Rows from block 6 of a small image classifier, named by matrix and row number. Rows with one number belong to one neuron. Each number is 500 + 25 x the weight over its row's rms, rounded and kept within 0 to 999. All counts start at 0. Numbers have three digits each.
After each neuron's rows are labels from the 100 images, of 14848, where the neuron reaches its largest size: "strongest on" is what is common among them; "colour at peak" is the nearest of a few named colours to the mean colour under the peak. Only what is clearly more common there than usual is listed. The data: retinal OCT scans (Kermany 2017). In brackets: how many of the 100.
# gate: MLP gate (model.blocks.6.mlp.gate.weight, 512x192), inputs 0-95
# fc1: MLP up (model.blocks.6.mlp.fc1.weight, 512x192), inputs 0-95
# fc2: MLP down (model.blocks.6.mlp.fc2.weight, 192x512, transposed), outputs 0-95

gate.142:523506568451484515502489482538519465487523488431514520526496462477526519492487499511493459483521454509500521528488493503461522529465489459522506490473502525496484476526470513480520495459480512507494496519551479515508483492507464508513544522532476488463500572512507501486469529456534473461
fc1.142:523509509537473437532478495460455483500469507551505491489521532490524505533521535479450472520496524504466515494548486476544500497532491509472526485537501509514494556474481494508491509490546510488519517488480534456497520524501478478514523518499536489518523498509502470503525529501493467510
fc2.142:480492495495489528487460509506557451497492528460533522543505488534490510508483512475457494464466514455412484491507475480479500446509471490482502491485496465543539517444485517524522504466532532561514512483481483491478493511514504490535523527502470467487478467490513522501523504540499508494
strongest on: finding: drusen (80)
colour at peak: grey (57)

gate.501:498533494489486536467485467496509507496500531518527498528500518483522494515482514517448483424459506463476527544501499487499478534479485472502503482534531489540497514452516517484525496499516470504497534551497529520495538484490501471460500498508500518476503502511501482541508515515445444525
fc1.501:466481531520461486527482495490520516493501461506496499505516510508526503525532526454512503503533538536502523497479464504485498526478513497505469522519483548545533482502457526501506520501484565519494491522481491458482436504484499496534484501480513505479462521547504455497514457491528504487
fc2.501:537500461497477528508514496548584499517498504520503504496501495514476514520481475504471484454504517556506484467509472486486525481498481483483499534530485527500499481509526489517514418502487511509504457513518465530481492545501509538495545498508499532472506478489507518529519474496484483480
strongest on: finding: choroidal neovascularization (72)
colour at peak: grey (66)

gate.458:502484517485493505444452505519542504547475516488519532515491496479507525522467474524531513516491494497573497436485492518422511509496478480486522503493475521506527501495450501476521496436426506487520487506485490537481564502526463493534538511495513488518549463508491490485487520512508498490
fc1.458:505501515489512497474476483501495494469463512509503498464556492501537505469468524524482495501511527519501518496504495468472503499503520491535500538447519485573490473517513475497479498491518558474511491558480508501525495501503502490501522485541503543496485482566504493462477499565473511503
fc2.458:474527484526488537487508422521468533509492515476529453475500487505530523518546470509489488505471480452460483485498539490511487524524486522489518494553472505470510502472540506485480553484515497495465499510516480477503470487546451489507452468494495494497529440538469504511492522540523438492
strongest on: finding: normal (99)
colour at peak: grey (76)

gate.175:497507502495483473488501518544506524504473504497514473499475468540520492501495478482493512498475518505537511511516512495507454474552483506493473548506513474456547500515447495511505501474456551520500478527444528489475495501517522433527493529461513468531521442506517519473523475518475498490
fc1.175:556526512458526469500524482535470500471500483475508486527506530508498490466507488537500511478462456522528536486532437482507491508476462488489485508484504517532492520546480487468484497501470521480512477537452499487481543522502477452489487552485542521526513485504528469483476532500556490456
fc2.175:486514491518490552500475518508485461506484434559550487495498459501488498493505474542502482507470487476506500495486536527476490517515522475471528474527475468454526536480550461479512501550480505482467472521521489474518525461523494484495467499484513536457526455536455490552498517501499480464
strongest on: finding: diabetic macular edema (40)
colour at peak: grey (57)

gate.108:494450480473488436456504505507524458552492539474512507510487496496522485490462494527498503507542486483492504461460527520472543525468496485496518520492520515521465518493501519467502538490505489472486549499523529504505537494506447534529511488522471473551529495483517499537492518502514515458
fc1.108:528529452532491497516479487506453512533537507556474475513494504489502481526515521505464516505477536493504494497494477525542482502496504526503488520471519476490484474512512454494482531480515475498562479529514493506502513464506520567503554529488479432464492509423447535494518497475514498481
fc2.108:483472487491476488482529543519495435518524475543485490491511461521471507524479499497484504502494493497520506544519482516459510461468531493502477528520509430514474501473469496511536472484486513557508528487466513517440493460500505475452510530515505430509483535456534482522480479525522503510
strongest on: finding: drusen (32)
colour at peak: grey (57)

gate.70:482513444517523529553516470500464541470501470476523512490509538488503500505536537507480518494498498510509536505507488476515424495467502494509455478554485520494542502489500492527522490506530517479507536464466499525531501525477497505527510493515523461478489490479522465561469523504504457527
fc1.70:549500487498487529484498514487553465490517483501486474538474528478523483477476488508503486525491484513475522543481482493500511530482461429547529486499503517544490456462544515499469491495494489537506480513537486505496501486497516483467469481478497536504500518516467478487508455489523469463
fc2.70:509494482475511518498482517526630539505470519451484498494516496508461498506490510481514524478503513496467529474474464492507534500453506504489474508488509454479509519492495479505553575486500515525509508490493521509491493512522521539471518514498518495503476477443498533508496479506500513484
strongest on: finding: normal (91)
colour at peak: grey (61)

gate.321:474483485501475508465472473505462509528533475535515518549484478498549479507537505488473528483497519512477532481501451454540474518474521490489522478520554527535505536496479488491492498529496513469560474540484522486482486516495468460525507490495512474455512468499456505549481528520493477532
fc1.321:519502475506425526527460514549516511452484512499491494461521514530476440470484479475492522540508483460504485493501539516459521527529490518510504508517506511512471505493552502523490517502504474492490510448487501467524463489511520529480524463499557520501489513530515512494524502509495507524
fc2.321:485529541481484476522533558493545534501511484474475542518482499488503479510515475515489504512497491517407522533494512509524537473535474526491486535468499482537542443507476493494480541505491489456511501525506497467464483501513487533478527452531531504503503490494485484490508475508495509486
strongest on: finding: normal (100)
colour at peak: grey (72)

gate.340:499494479455505548531484515502499506492463476449505491558459527485505484498485471542483509494490456479538515513511465498524499549490480480492539505507480519484478482458490556486538496523495467452482542474471512519525521544495539511531506511516466521527468526496516478479498504488539536457
fc1.340:553467484441522508478510489480491512539517478499531494495473489515503527486528491476525493521496508523543494477508511497521489499532524505477524498528462491518532460521488502492517525465488514491518469515486519476522512482506474556527513496473475456457539546471502537490496529508502491498
fc2.340:514455489507490499573523559470521483486529476560493504535487500473499480505486482494496528492474495499452493498496513504496482498534526512522544541519477442522480548493493510498428519488550496504515559496475512482462488482512474524523493502522514525496520533475505499536514481513490508487
strongest on: finding: diabetic macular edema (43)
colour at peak: grey (54)

gate.466:511501482460521518481482539449494534512469506531534486571508518474508500505500485530479519480492497496542498463466489523503506540504538489491494497459499497521476515478485550471473467509530500528507482476504462506523501480483508452509531518476492505520473542523577499533517511505507521500
fc1.466:519502488503488537553485460514480460504504493471504480490461485498498522486499496502496498493523503526466507514508511486553445451471520506544490463478484487525479468521500490518510498452540489441511498522515526487506479473498507584454495465513428502490493535487518515450487498472546507508
fc2.466:519515486499499465481487513491600498512507422511474479490484474500462506470522481495530497548486472517513480524486544465499542520476521468505490469481470496478537526511540477473481564523460493500470473530522499513535485526523483466476514494493521488495517543497479496503507498487483488499
strongest on: finding: diabetic macular edema (34)
colour at peak: grey (64)

gate.42:524486521523537474472485496515479506489494441489518516505461465491510513497488529520536520511511470492511545522486474511519517505421471468523512493494498499502463508513529518503493472471488538482516495452472462503498518449489519515460528500500502510504487558473492486501512494489572494460
fc1.42:522547466520524454484528471521527518504465496524506548556514507516533522466513495505455471518494483471477504528519453489547493487476488517463509504527503489524490490479505476527474488477544487516474476505515496498503483457493465502508509475501518542515470462479483506547504542509471472530
fc2.42:484490506518530553450481483477490517521514455500542530468499478544482561500476487485467500483497537492481505442512470500479510467514485481486481488528497451482471494472505531531525487471466557518481507492506484490516508492490506499492470515488478485459478475474520505488491528534516479536
strongest on: finding: drusen (82)
colour at peak: grey (70)

gate.332:506545500516483533516501529516473476490496500490493509475500561508489470517481488568513513486494463469527500492500493512474537541448470477493494534503491509459485497454498496518484471464465514511543518480463526558474536509496504528514516500507521482539475508484476509553504521475543538455
fc1.332:503507425514511488520506503517458458491490504532495488513514505514504520494508508525484469530506491517469531514490490526501504546483523485476524490497498494485504557488510497534512484498513440506504500428477529481494470519484491524514491492520473446469492468459448511551486511489499531474
fc2.332:489516505492519490453456476495495548481463557440520503495484473518501527489465491511514519481533483532589483477494462512484504516475507500512485461514485521545519493485494534503508461505529528495518489496518483498525499464501488483500480509475482552495484528527489486505488502512535481502
strongest on: finding: drusen (29)
colour at peak: grey (54)

gate.471:479509518492501502520535478554521531483543541482494506514473508498460504514530518463574464520482489489517465487464475498483481520485537562483523499493474485535458541495530475486524470467504501502533470483536521497472489530539507493521536479502549505523473486508523511508500481477503467477
fc1.471:526504514512516470514547466454464509538492508510514517475536520470502510531521454512496497489503502491512502487490477475496516547483512488496477495512529508529510504522516426514531519561527499488496492511497491463500454469485509460490528480497536496487506478511507519540492491526495461520
fc2.471:501478498493459529519538494495559501493534492499505467503509528521525502522537483529472511481475484498479485511509467447473511476555500503486539491534445492518477511490526534493488479532507470563507512486509495478506495470541505480500529502494505466510521507519518496529488460531498477533
strongest on: finding: normal (89)
colour at peak: grey (59)

gate.58:522496500541498500518535448491494509521496526492489533512490507530537476481474491463456503520483509494507547536498466493544488512511529501460494470494471524532527476535472522531441489534507497545500517464460491491478478507492500508508492494469519463541488497517529469527497519514533462496
fc1.58:498509468475517525471492519475514510490472485535531488516483503509482513470526489551512523480488511523471463488485545504548478491483494488502509499505531445506457535507505456484533516503502465471493447513553513495493536499474516476514512497546459545479507485490477522526479468508455528485
fc2.58:523524511472528507509471478463602469490487463575484466490513519461510503504479520485493509497495485508521494518477504495537468508480533514480481503499529493465482493536521521506515546485493487498473513465507504526458483493503494449517516511485571538499517453503501490510486499448494504484
strongest on: finding: diabetic macular edema (94)
colour at peak: grey (59)

gate.452:523516501577503482485508459525479490503472482523488510482531495507510470511460486516528537481488497441514536490487475487505497498469525467520496532501470469532504523525488500500519482512508512508529495493471523539515527548459535478494491476493506457483503472530471452488503505505546527528
fc1.452:485494477449497480563491517435518475498545512485501485536512442523486491490522514487476504500526489532520511488496487527496475501508501518498520431484505537488472462495485527492464514518530470500490531506535491459490497485475476482476464527506512550547485544500559530492522534505501496492
fc2.452:507539477469499529515528562524588460489521528546505475500470505493508479471487503501520498520481493513465481488491442465525524529493487485470499542486517532510529514481484512463510468516479500513487480508517508502506510503529533504505496503495504543479508533532468458555486516492499531494
strongest on: finding: normal (100)
colour at peak: grey (71)

gate.103:472477571461471512502498522486526468486482515463553481491473455448456513499472477511472523481527450508499525468486514470492517497506529506491544492485522492481539492466448552507521495500454528504518489498536488549533530507504479502475533513515493513536482474545500490501502502507502524487
fc1.103:537476531521513490519526558533493476541500515475520489544490548477511472479510493527492465486471485455547500500534488501468507510494494451497490470474485514541495450458498538500575486461494475517474502496504496495492496476491469509492557518504457463474478493496520527473547516510477468502
fc2.103:533508560499493492515536528514465512487541512487465495490462521463505446491533491491511514552483489519488509530489519483491507516522488509483519499502475493499518514521518506457456501460496450477505496477527471506509492528533496548504523499512461525499507504524490491522514471485514530496
strongest on: finding: drusen (41)
colour at peak: grey (76)

gate.126:495437550506455469470457507519519479507489509527503513500506484507499481492482466514504476495528495481482459478480499525486478576486499482511514494486516501519458535521483512510486500494486483437469537504531523528496485486500507520523517509533524502501511481558544493480518477510465563463
fc1.126:504488525442507455514518511529510488508478514448461551477445472504482565509504482529506516512486497496491523484475511453452514543509477471455520541526511442487515477469501495472509517486470517486520548529491487542485524558532490487494492496474517512532521490515498479483444516525497499549
fc2.126:432539547506517513466445426524503513500467526470502490498466506525510505484524506477484479493477504489453505472508507482491492528518450491517523510504516533497562470497499532531493522448476541506479479482513509519495492529504481537562457478486455480499494448519490512484517510497488465520
strongest on: finding: normal (96)
colour at peak: grey (76)

gate.343:497535511458502493517485502443506468474468538496494506509447510487571495489497496538463499484494527508523507536472521479473449537455513461518475486482540452522480513477485475499483454419512524454481493495496496503503506511525500488496516511532503531523488527530501506525461508475501485514
fc1.343:484510572554503507557481504487502491452483484518498521495508505496482521529487496480502499482498502518497514518504487503555461476508452498490463473515458548498496463529548494511528558516485494500503526416464492512501443503494481524489497475500467495539462477525503480523491534538539547502
fc2.343:526489470496535515510534448486634456501539489496520533502522487523490531499486511481518528508525500535529512478513482482525530532494503464476493499500480531485536478476490442518508557534513519506483558489478497506465530512522519528510459517502478465493493491477476519487519492539476524495
strongest on: finding: normal (80)
colour at peak: white (50)