{"model": "image classifier", "dataset": "retinal OCT scans (Kermany 2017)", "train_examples": 24607, "image_size": 32, "crop_scale_min": 0.5, "horizontal_flip": true, "translate": 0.12, "color_jitter": 0.2, "targets": ["finding"], "num_classes": 4, "arch": "convnext", "isotropic": false, "norm": "layernorm", "hidden_act": "swiglu", "mlp_ratio": 2.67, "layer_scale_init": 0.1, "inner_norm": false, "moe": "top_k", "num_experts": 32, "moe_every": 2, "expert_mlp_ratio": 1, "experts_per_token": 1, "shared_expert": true, "patch_size": [2, 2], "depths": [2, 4, 4], "widths": [48, 96, 192], "kernel_size": 7, "mixing": "cutmix", "loss": "cross_entropy", "residual_init": "none", "optimizer": "nadamw", "learning_rate": 0.0012, "beta1": 0.95, "beta2": 0.999, "eps": 1e-06, "ema_decay": 0.999, "max_steps": 14400, "batch_size": 256, "epochs": 149.8, "lr_schedule": "cosine", "final_lr_fraction": 0.01, "warmup_steps": 280, "weight_decay": 0.1}
Rows from block 5 of a small image classifier, named by matrix and row number. Rows with one number within an expert belong to one neuron, the router's apart. Each number is 128 + 24 x the weight over its row's rms, rounded and kept within 0 to 255. All counts start at 0. Numbers have three digits each. After the name is the row's rms in percent of the matrix's.
After each expert's rows are labels from the 100 images, of 14848, where the router gives the expert most weight on average: "strongest on" is what is common among them. Only what is clearly more common there than usual is listed. The data: retinal OCT scans (Kermany 2017).
# router: router (model.blocks.5.mlp.router.weight, 32x96), inputs 0-95
# gate: expert gate (model.blocks.5.mlp.gate, 32x96x96), inputs 0-95
# up: expert up (model.blocks.5.mlp.up, 32x96x96), inputs 0-95
# down: expert down (model.blocks.5.mlp.down, 32x96x96, transposed), outputs 0-95

# expert 29
router.29 100:091127118142132107100072138090159149129150139108144117100143150147160114171108145084154149121146110076136142101135106131138095127153140129080121116101159139156112102148113118115153114168105139143127114106108142174167167102103086089113165129129121119159105105145143146115115104107118084123
gate.0 104:113122145155153121151079107174133139108112158076145129145092109104156134178127132094098107124119125135120136139132118145114159133121159145084131114106173136138133139180126149093151123123079163156140137176122107157146155128109149101078108171108125122147121097080136126135104119116115118102
up.0 102:167117122147102188154168167126136119140129088143121103128145155113127133111098115160143153112132137137130113159129149145096125130139115130180118141149081148141146135096127129142113166127176118130148132077097145118119093068150115147156140087167109119117144112155112100111146084119155138167
down.0 105:124168097148150152135105150119101144168154108161120096094136148131166105142130120173117088106140127116135096156151117137120146148131129127118154127109091132104165141116146128183134092113152112115126105089096114166090156175134102111158117146144128068120114142162144139132134156148093100093
gate.1 091:101140109098196117122119110137130107120123144146132122149103109149148123130085121133161141156142148116108116115110149126115151071121149148104119136136116169122156131117096125127138127155134127139170104135140160160105150107134102135129122124092150104113126175155107126114089117072149085214
up.1 090:114164148101206054094147107148117145095171134146121124132083138132106111142091135096120128151117117134150126156155157136097134136162137097128119120159147139139136100091118145130098148109108135142155081137157136137134130134100102128131104134102082121151152138154121145135111139087145137173
down.1 091:100122125147134133152132162123097143148137140117156129179126106107159139125102097110175139141136124134154115094137134081103134131089147109104134106141151150131159085111112119164152125167158134156104103083164155111120101138133092145137164117118085116143179121090112159107139118175146149090
strongest on: finding: normal

# expert 0
router.0 111:102105131114121095159108146165124070176106125125152123146135116125123134135115078130131193120110137139127132140101120128140128119157116164166155167138137141119123149153117112068135132148113153113141092132119131070139125117118141110124123114134102160177139110077101108170107151165107168122
gate.0 066:165113107132119132112153162155084148129148134085125111093144194117174098133145119126133104092127115120114142134136132135120066175133112153108126141076098112105127119148122124168114105148145123120132106150087122154111138135132163149095121092162125117141164119172105104120103092130172116134
up.0 064:191094109148110147145152126133157145146077142090102100089095122138078135146111130124160111127179135131104169128125087145142153146114146132122122132136160183178137136149124175153124100153110154143127143104155070102134141128131096123148128150136131121125110100110085137149142119118121129126
down.0 056:130149163126096137103099120080133133146094151155137134115112141129128134138091134108139118131119109089149125164086115100099113119126149165160113127120096148121134102144112129169127129112174161160121125096051150133081114142124122129136125116162098117103116135138184168155102094136097123088
gate.1 095:150142147138151147132125103131151107105162167142169123151170133108111108146111130078124112109159162125147132104138114114125102104099144122103130118132086085101145135125123085090127178126119113154169113161100125097085089182163131125107145157126121134130114145105159168147089121145097145138
up.1 096:142132131124168148117092106136157115123152157134133121175175139124084136145130133102121128124117176144130157128149101140093137150116131115094121137137095069121128152141159080079130143145119097129147165163116120080158105189171132127058144133123106132151122123110141140120117127136113133138
down.1 092:139146139131114148137122099123140111132101109150135139120167160119146112114101135123121085159138086125130114117153097119128104113148131118113143095149153130140135126149156146174179103097152120117098114091118181197113073172130132125149114127171106097113153108175122140184118146107129113120
strongest on: finding: diabetic macular edema

# expert 20
router.20 102:156109115137126116118134114109149120142131093147143117110102174079118121102157111149157114095110123128151149106186123101142124120122109182130147111116104147119081128129138088125148129094124080141091151176098096133166135127157112143146179119106118168130089093155156090148132131143127137114
gate.0 112:128155146155110106110138181111132101098141095137101123111127144108109057089151134098108126135107169101149131128139126131160139133114133163140163145134092110101088152084144098137117119152115106118117117145137150125148145145155098135140117120142096173107174069156130135108130087120165158127
up.0 114:132087110092138118096102112136170138178121157130115120064070095144160132117134141138134136096131097140083128109116132178122112075110077116193099143132133161146153147130111138119147149115136170124119135120128153130129092156108122155147134123128128113131085135125147100127123122148101103134
down.0 120:133110117123097127079123120171099120166170143098166121133102126156120168149140115092118151126130135091132123095141129179174119132144147107099116170132132158156089121166107132109114128146129143106148141158157116106111111085107128137105119137105183148146104095121123143097102088150161144155
gate.1 080:107106149135110107131127157108171151116174167078107154099119096115139132138118112130140130115113097108095126136076123126177118129146138156181107109082139139097112113131108114119123125109123115097156126119124147149159111141087124112120123137114099158151063138124130171088135125178107166142
up.1 079:128105121133126148104149140170116119115155111129124136136140124181118119133072128153135196160157123130136115116099153159112125168117102081130109090145120102138175163119146114088123141123115136141169127103137086112103152126114120165127094141099102122135126183110161165120089149152135116101
down.1 073:115115148145118115097141132106099103127111105114105121103135119107126119114104152122145150138159107132133171081117114090131147116118140136068124114141153143107134149153120124161086098132186123127123111082175157090122140169127128107193139078078128148135099138127125126153142093098141155119
strongest on: finding: choroidal neovascularization

# expert 23
router.23 095:133097148124139126093099135130145128135153138118148153144129097140136160103138169070095117129141095100147135117162095111128131126181175096122088122122119149162134108132150125139110086131094165084139137134166169123165146183102142115108154156116098113145087157121098126120140132107111143103
gate.0 063:112118090113154148162130166119130145145150171136122134121131096142144155154113126119135168135075101141162105153103175113099136074160139127155133180158166104136143157135124155175147091100098125089121126125120144087114149137118131130105111139131129131163116155144124085134120169114156130094
up.0 069:120102107141097120130118099155098095135135126136104124118122118148150152094144106141120157116133085136115093105122147168130082126119151168106091137088149144117154106117146140119122088138109172107126171141124138085139152176141089104136102156118105172160097169165139086142114150131089144134
down.0 064:115115141123118139108167124134138113183114134088121131142142091158099137131110115130114148110158113164178090129128103130129145180105101156143090143150132134160116147109098116116103138106129109132155109115181135122090121129103120171108155190148161125098129148170122095105117171128094151114
gate.1 074:103115123124099121094152150172126100126098118139158151122142088158156124135154113102086113085110122146144146151152117117089133120131122140152099118131086066101116152102125110175127088136153112128158133139142129162106100114108137160147116158145111098153081135158108141170152102179134130137
up.1 071:132160177163145133187155115129130132132151122129099141056098163130105126144076143145189123118150151138105119133146138158159133108119152136142125118162122134135157150146113179068101171134126155129131137134118122130129100137073135159140137100096162139117125118154121143119114103111138130136
down.1 071:115162123125111096096140165133128121143082111110105129111113137148106130152159091159153119093121120118112139068186144148127128150108139126112117113147132106173131114108132128169155128134144117139138143075124116117073118135150134090153131110161126111150158103153147084128162100082141176104
strongest on: finding: normal

# expert 9
router.9 098:147157170113102155098137158128141114151156144124093125128165121109135156175117112111151123121103094139174091113115108123130146158125114127148113116174068158111137146073151165135154094175131152098103112140153152168138110139127128100118112057125117121104143133122139137134145130106134105116
gate.0 138:084113134138096155160086136107158134167118145120099142120090152152157123126121144144148133125098104147182133121136103112142125113153122111169103144127105134128148131130101164122169112175136169091103102132149076149123150130098100135140083118091126147126132145125122070175131150151118131091
up.0 122:114143107102144123103156110139106150104169111110173155151159136107091157151142113120137121125091121105069123132152156101110162136092107136166168123143108171120127117142123157159116112099102129123120190132107150134129103115172100085111123129150172137121146146107117134110119073110128125158
down.0 150:158119124114164093106124081097091078124111127128101085103121172113156126131100135129159126130102147139110138141123121170132120101143144099164135129105097160145152132110108163100104145135092129156172128179103122116096116105150133149090099177103120150159112144110144133136178113143107128123
gate.1 082:139177098161115110098146094128132117124133138132123122212126114098151098149148144082102137154153119161117139116135131100134115143110142146116139127164107128156163115135154087117094141096127076135173151123133125150108138088168126140143139136131086140123125154123094118093105109121180160120
up.1 087:128128176115127105158098139118141119166133127130109109101095139145143098112100143106144144086150124141114117117096149154120116090141147119110119145116169087121133129157121157135129114127137119143105115121139177121161139157056145173114138142099086133148102133175148117114164186174092136118
down.1 076:134163122116137095113136120122137128159121160173132105148159134105120121133104117152141121106091139118116156143116109154108131120146107142172158135099067139151148152095150155154130160137087123091127118192113122146109100081167115131076102166122138131117087134148116134126167128163089146117
strongest on: finding: choroidal neovascularization

# expert 16
router.16 095:127119144102136110128157120142120112133075134093133101137131127115100121132113132117095132115120120171154103126145109157159061131128157080125129139137143149113184165130096164156098128172112118123161094125082122143164130135123156128115110168097146134155129168118111128100115138128102086073
gate.0 115:146118143139112128164147134111140141100142136135127102110141130106165127123175134113102169097095144064152118134136134136141104086126084126099145132080153097135182109147136106147112130138145138175118146090100122094110119168105106121185092128134137146139160144110145145104162122125083114111
up.0 116:123139129153134134091098095149103135139119131140120143135094123142095135157075124154138092152161108184082137137142147121107144166131170146131117145194089139105092137113135153111147128120118139101115123164159106140134132086134118125073155160120126148116086134164116117163098145133161130153
down.0 116:102127126110111175140113132174155126114131097103131149154071076143141132124161122126123132178136127115146114129115133138144099159156127123094084161165150119145055113150152131086124121130159115127142143153151118113144167108109164116110102127151170152126134149101123120092090130099129147155
gate.1 050:111104127142131151154132107170142134156149074121124149131114117068114167116151134108119110194111098121146130108157141127154132132116136181124140137120136065138146143159115114133133114127126122111105162091147137138138133137140121128143122127122182148163095090082082099088123096153132153104
up.1 048:167139133094124119137161110102133163131165110146132180099126136175127160152144142105129140139126113133078137158117164138104127120170159153132133162132159108124093103138108161136151093171145159113118093159155110126131097122165086122137138093105139081139126116131188151139128132153117130106
down.1 046:118129148101137115165082119157094106073090117124108160109116143137152113111113133143085117101155091143112098129124158145126119213126147148115132171153127101130128118106127157117145134110127147117182117163127115150123170151103132155131140155138112118103090120087098134110152156093134144133
strongest on: finding: diabetic macular edema

# expert 3
router.3 098:137102111111166152117156067106149144150088113139089136117133114156142148149158150138150118120151130117135125134120095177117126171102149148106152124131122121122093118142147107144162084096117191129113156103145136105153147138113134130116084118130150069149091155149118125080120133106142083136
gate.0 064:098132110100115108118123120126108127119155147136193133091154126117150143120100147097080107119098128128159105117157160119161152109152117087117098125126139127147124173139139140130088176135090131107129121122106092108106063145116128118124168168154132084122162111094126142149159086134111131106
up.0 072:163100110145144131178133127110140150155121161125165108120180119143139108105115160113097163065130155156129130140127154153159127119168126123126110159088120127154130112169132093107120117139141113142159091099109155107126115114126123113147130102111103152120167162087113108105125141135086191108
down.0 063:156120131139167123115114122124120133116148104162099118161197107146151156144118106141135143141105128127138144114075145084080097124096134145187120125087074093150104164101134137145082108144104109117130144132153156164137119085160111121131126105111127120166127128135135105100143113151140146106
gate.1 091:114100125091125113096142114147136125121122162101162114129122190130145144125145119116128126112116152129062101103138125099062119123168124122116131127122143139125135174093119095103113120116164152095115145120109120136105087139132164117114189158139121184083094117126118105158159122121106113137
up.1 092:134165146157143146122131157136078060115133054121079171135126123125147125135086138144129114122111141138127114097135156112181133136084128132109120123137083081137142083122124121114148100139127110124140112119148165131141139088146116132137138107120134127174126091135154156153144111117174109149
down.1 083:092111157134105124128181097140162134150082088135166102156113116147152133122100157147139134141125128150179148123168108127137115124114145116107126132129162135098133153145101097172116120135162135165111105077126154096138122169095091118151139095184122122141137140106135156140100111109153122165
strongest on: finding: diabetic macular edema

# expert 26
router.26 110:170158156171098135155148138132110143120115170095080105132120109107122110098149093158148083157116133144123106156101116110167156122113144119140120132143158159155126174123145171169091107142145123105152109116097116100137132088097124172135107120145099139123091136131107169156146098136135108136
gate.0 105:123125119144089102148133156116106126117105157138133117145145108130123161135120109174094100134153151141150127119127098088155189111099143134115120101153108134153098116101136152143111153143101122142159075083174109113117140145139159142144169110135116149114108124157106178163098107086177108132
up.0 092:108134136122123133137155118149134140130177083176158142113139109116088100155085127084143110146138133123074116125173153146140110078146140185155122118160086112129141134140109099088143136136098102138145150139166159139105091140160100110131127117137156122102139113131116075120090122127133153129
down.0 094:077115097133104097097170101121123121099113081110089100129120148119102110134119149082138134125149097113148138117127111107184135105096137144081098130132165151112147147139130082133121116160150136166112146084146182120073153156097134154151168115103132142131148111126134117134114130122112128117
gate.1 111:174146141133109157164131142147118121117105192108094130121130141160143118158125139144109081122137144109143135106089116140163190146106179125107130095144161118133162155128150143126097097127116128113126142084121137118150149088081144155127122110145122132127120123142145145129161115192116085100
up.1 110:098111117147136111122129110110162148142144077161146130111138116112120144099148138111161160134105096170102118139130151110100082139147078114153131147076087148143109101172127120121152143117136145136121097183118127155137096161139106096135139170115159131121156122100115095123106146087111177131
down.1 103:131120158142121155159112121131140132069109118107103125101128130108171081121166149167124116144148125165123130159107160092161122166126140127103114125134166120141100110140142102111095125111156119137126135096145133142153189138123147105161129099109080102119138102120112089082084154104090105118
strongest on: finding: normal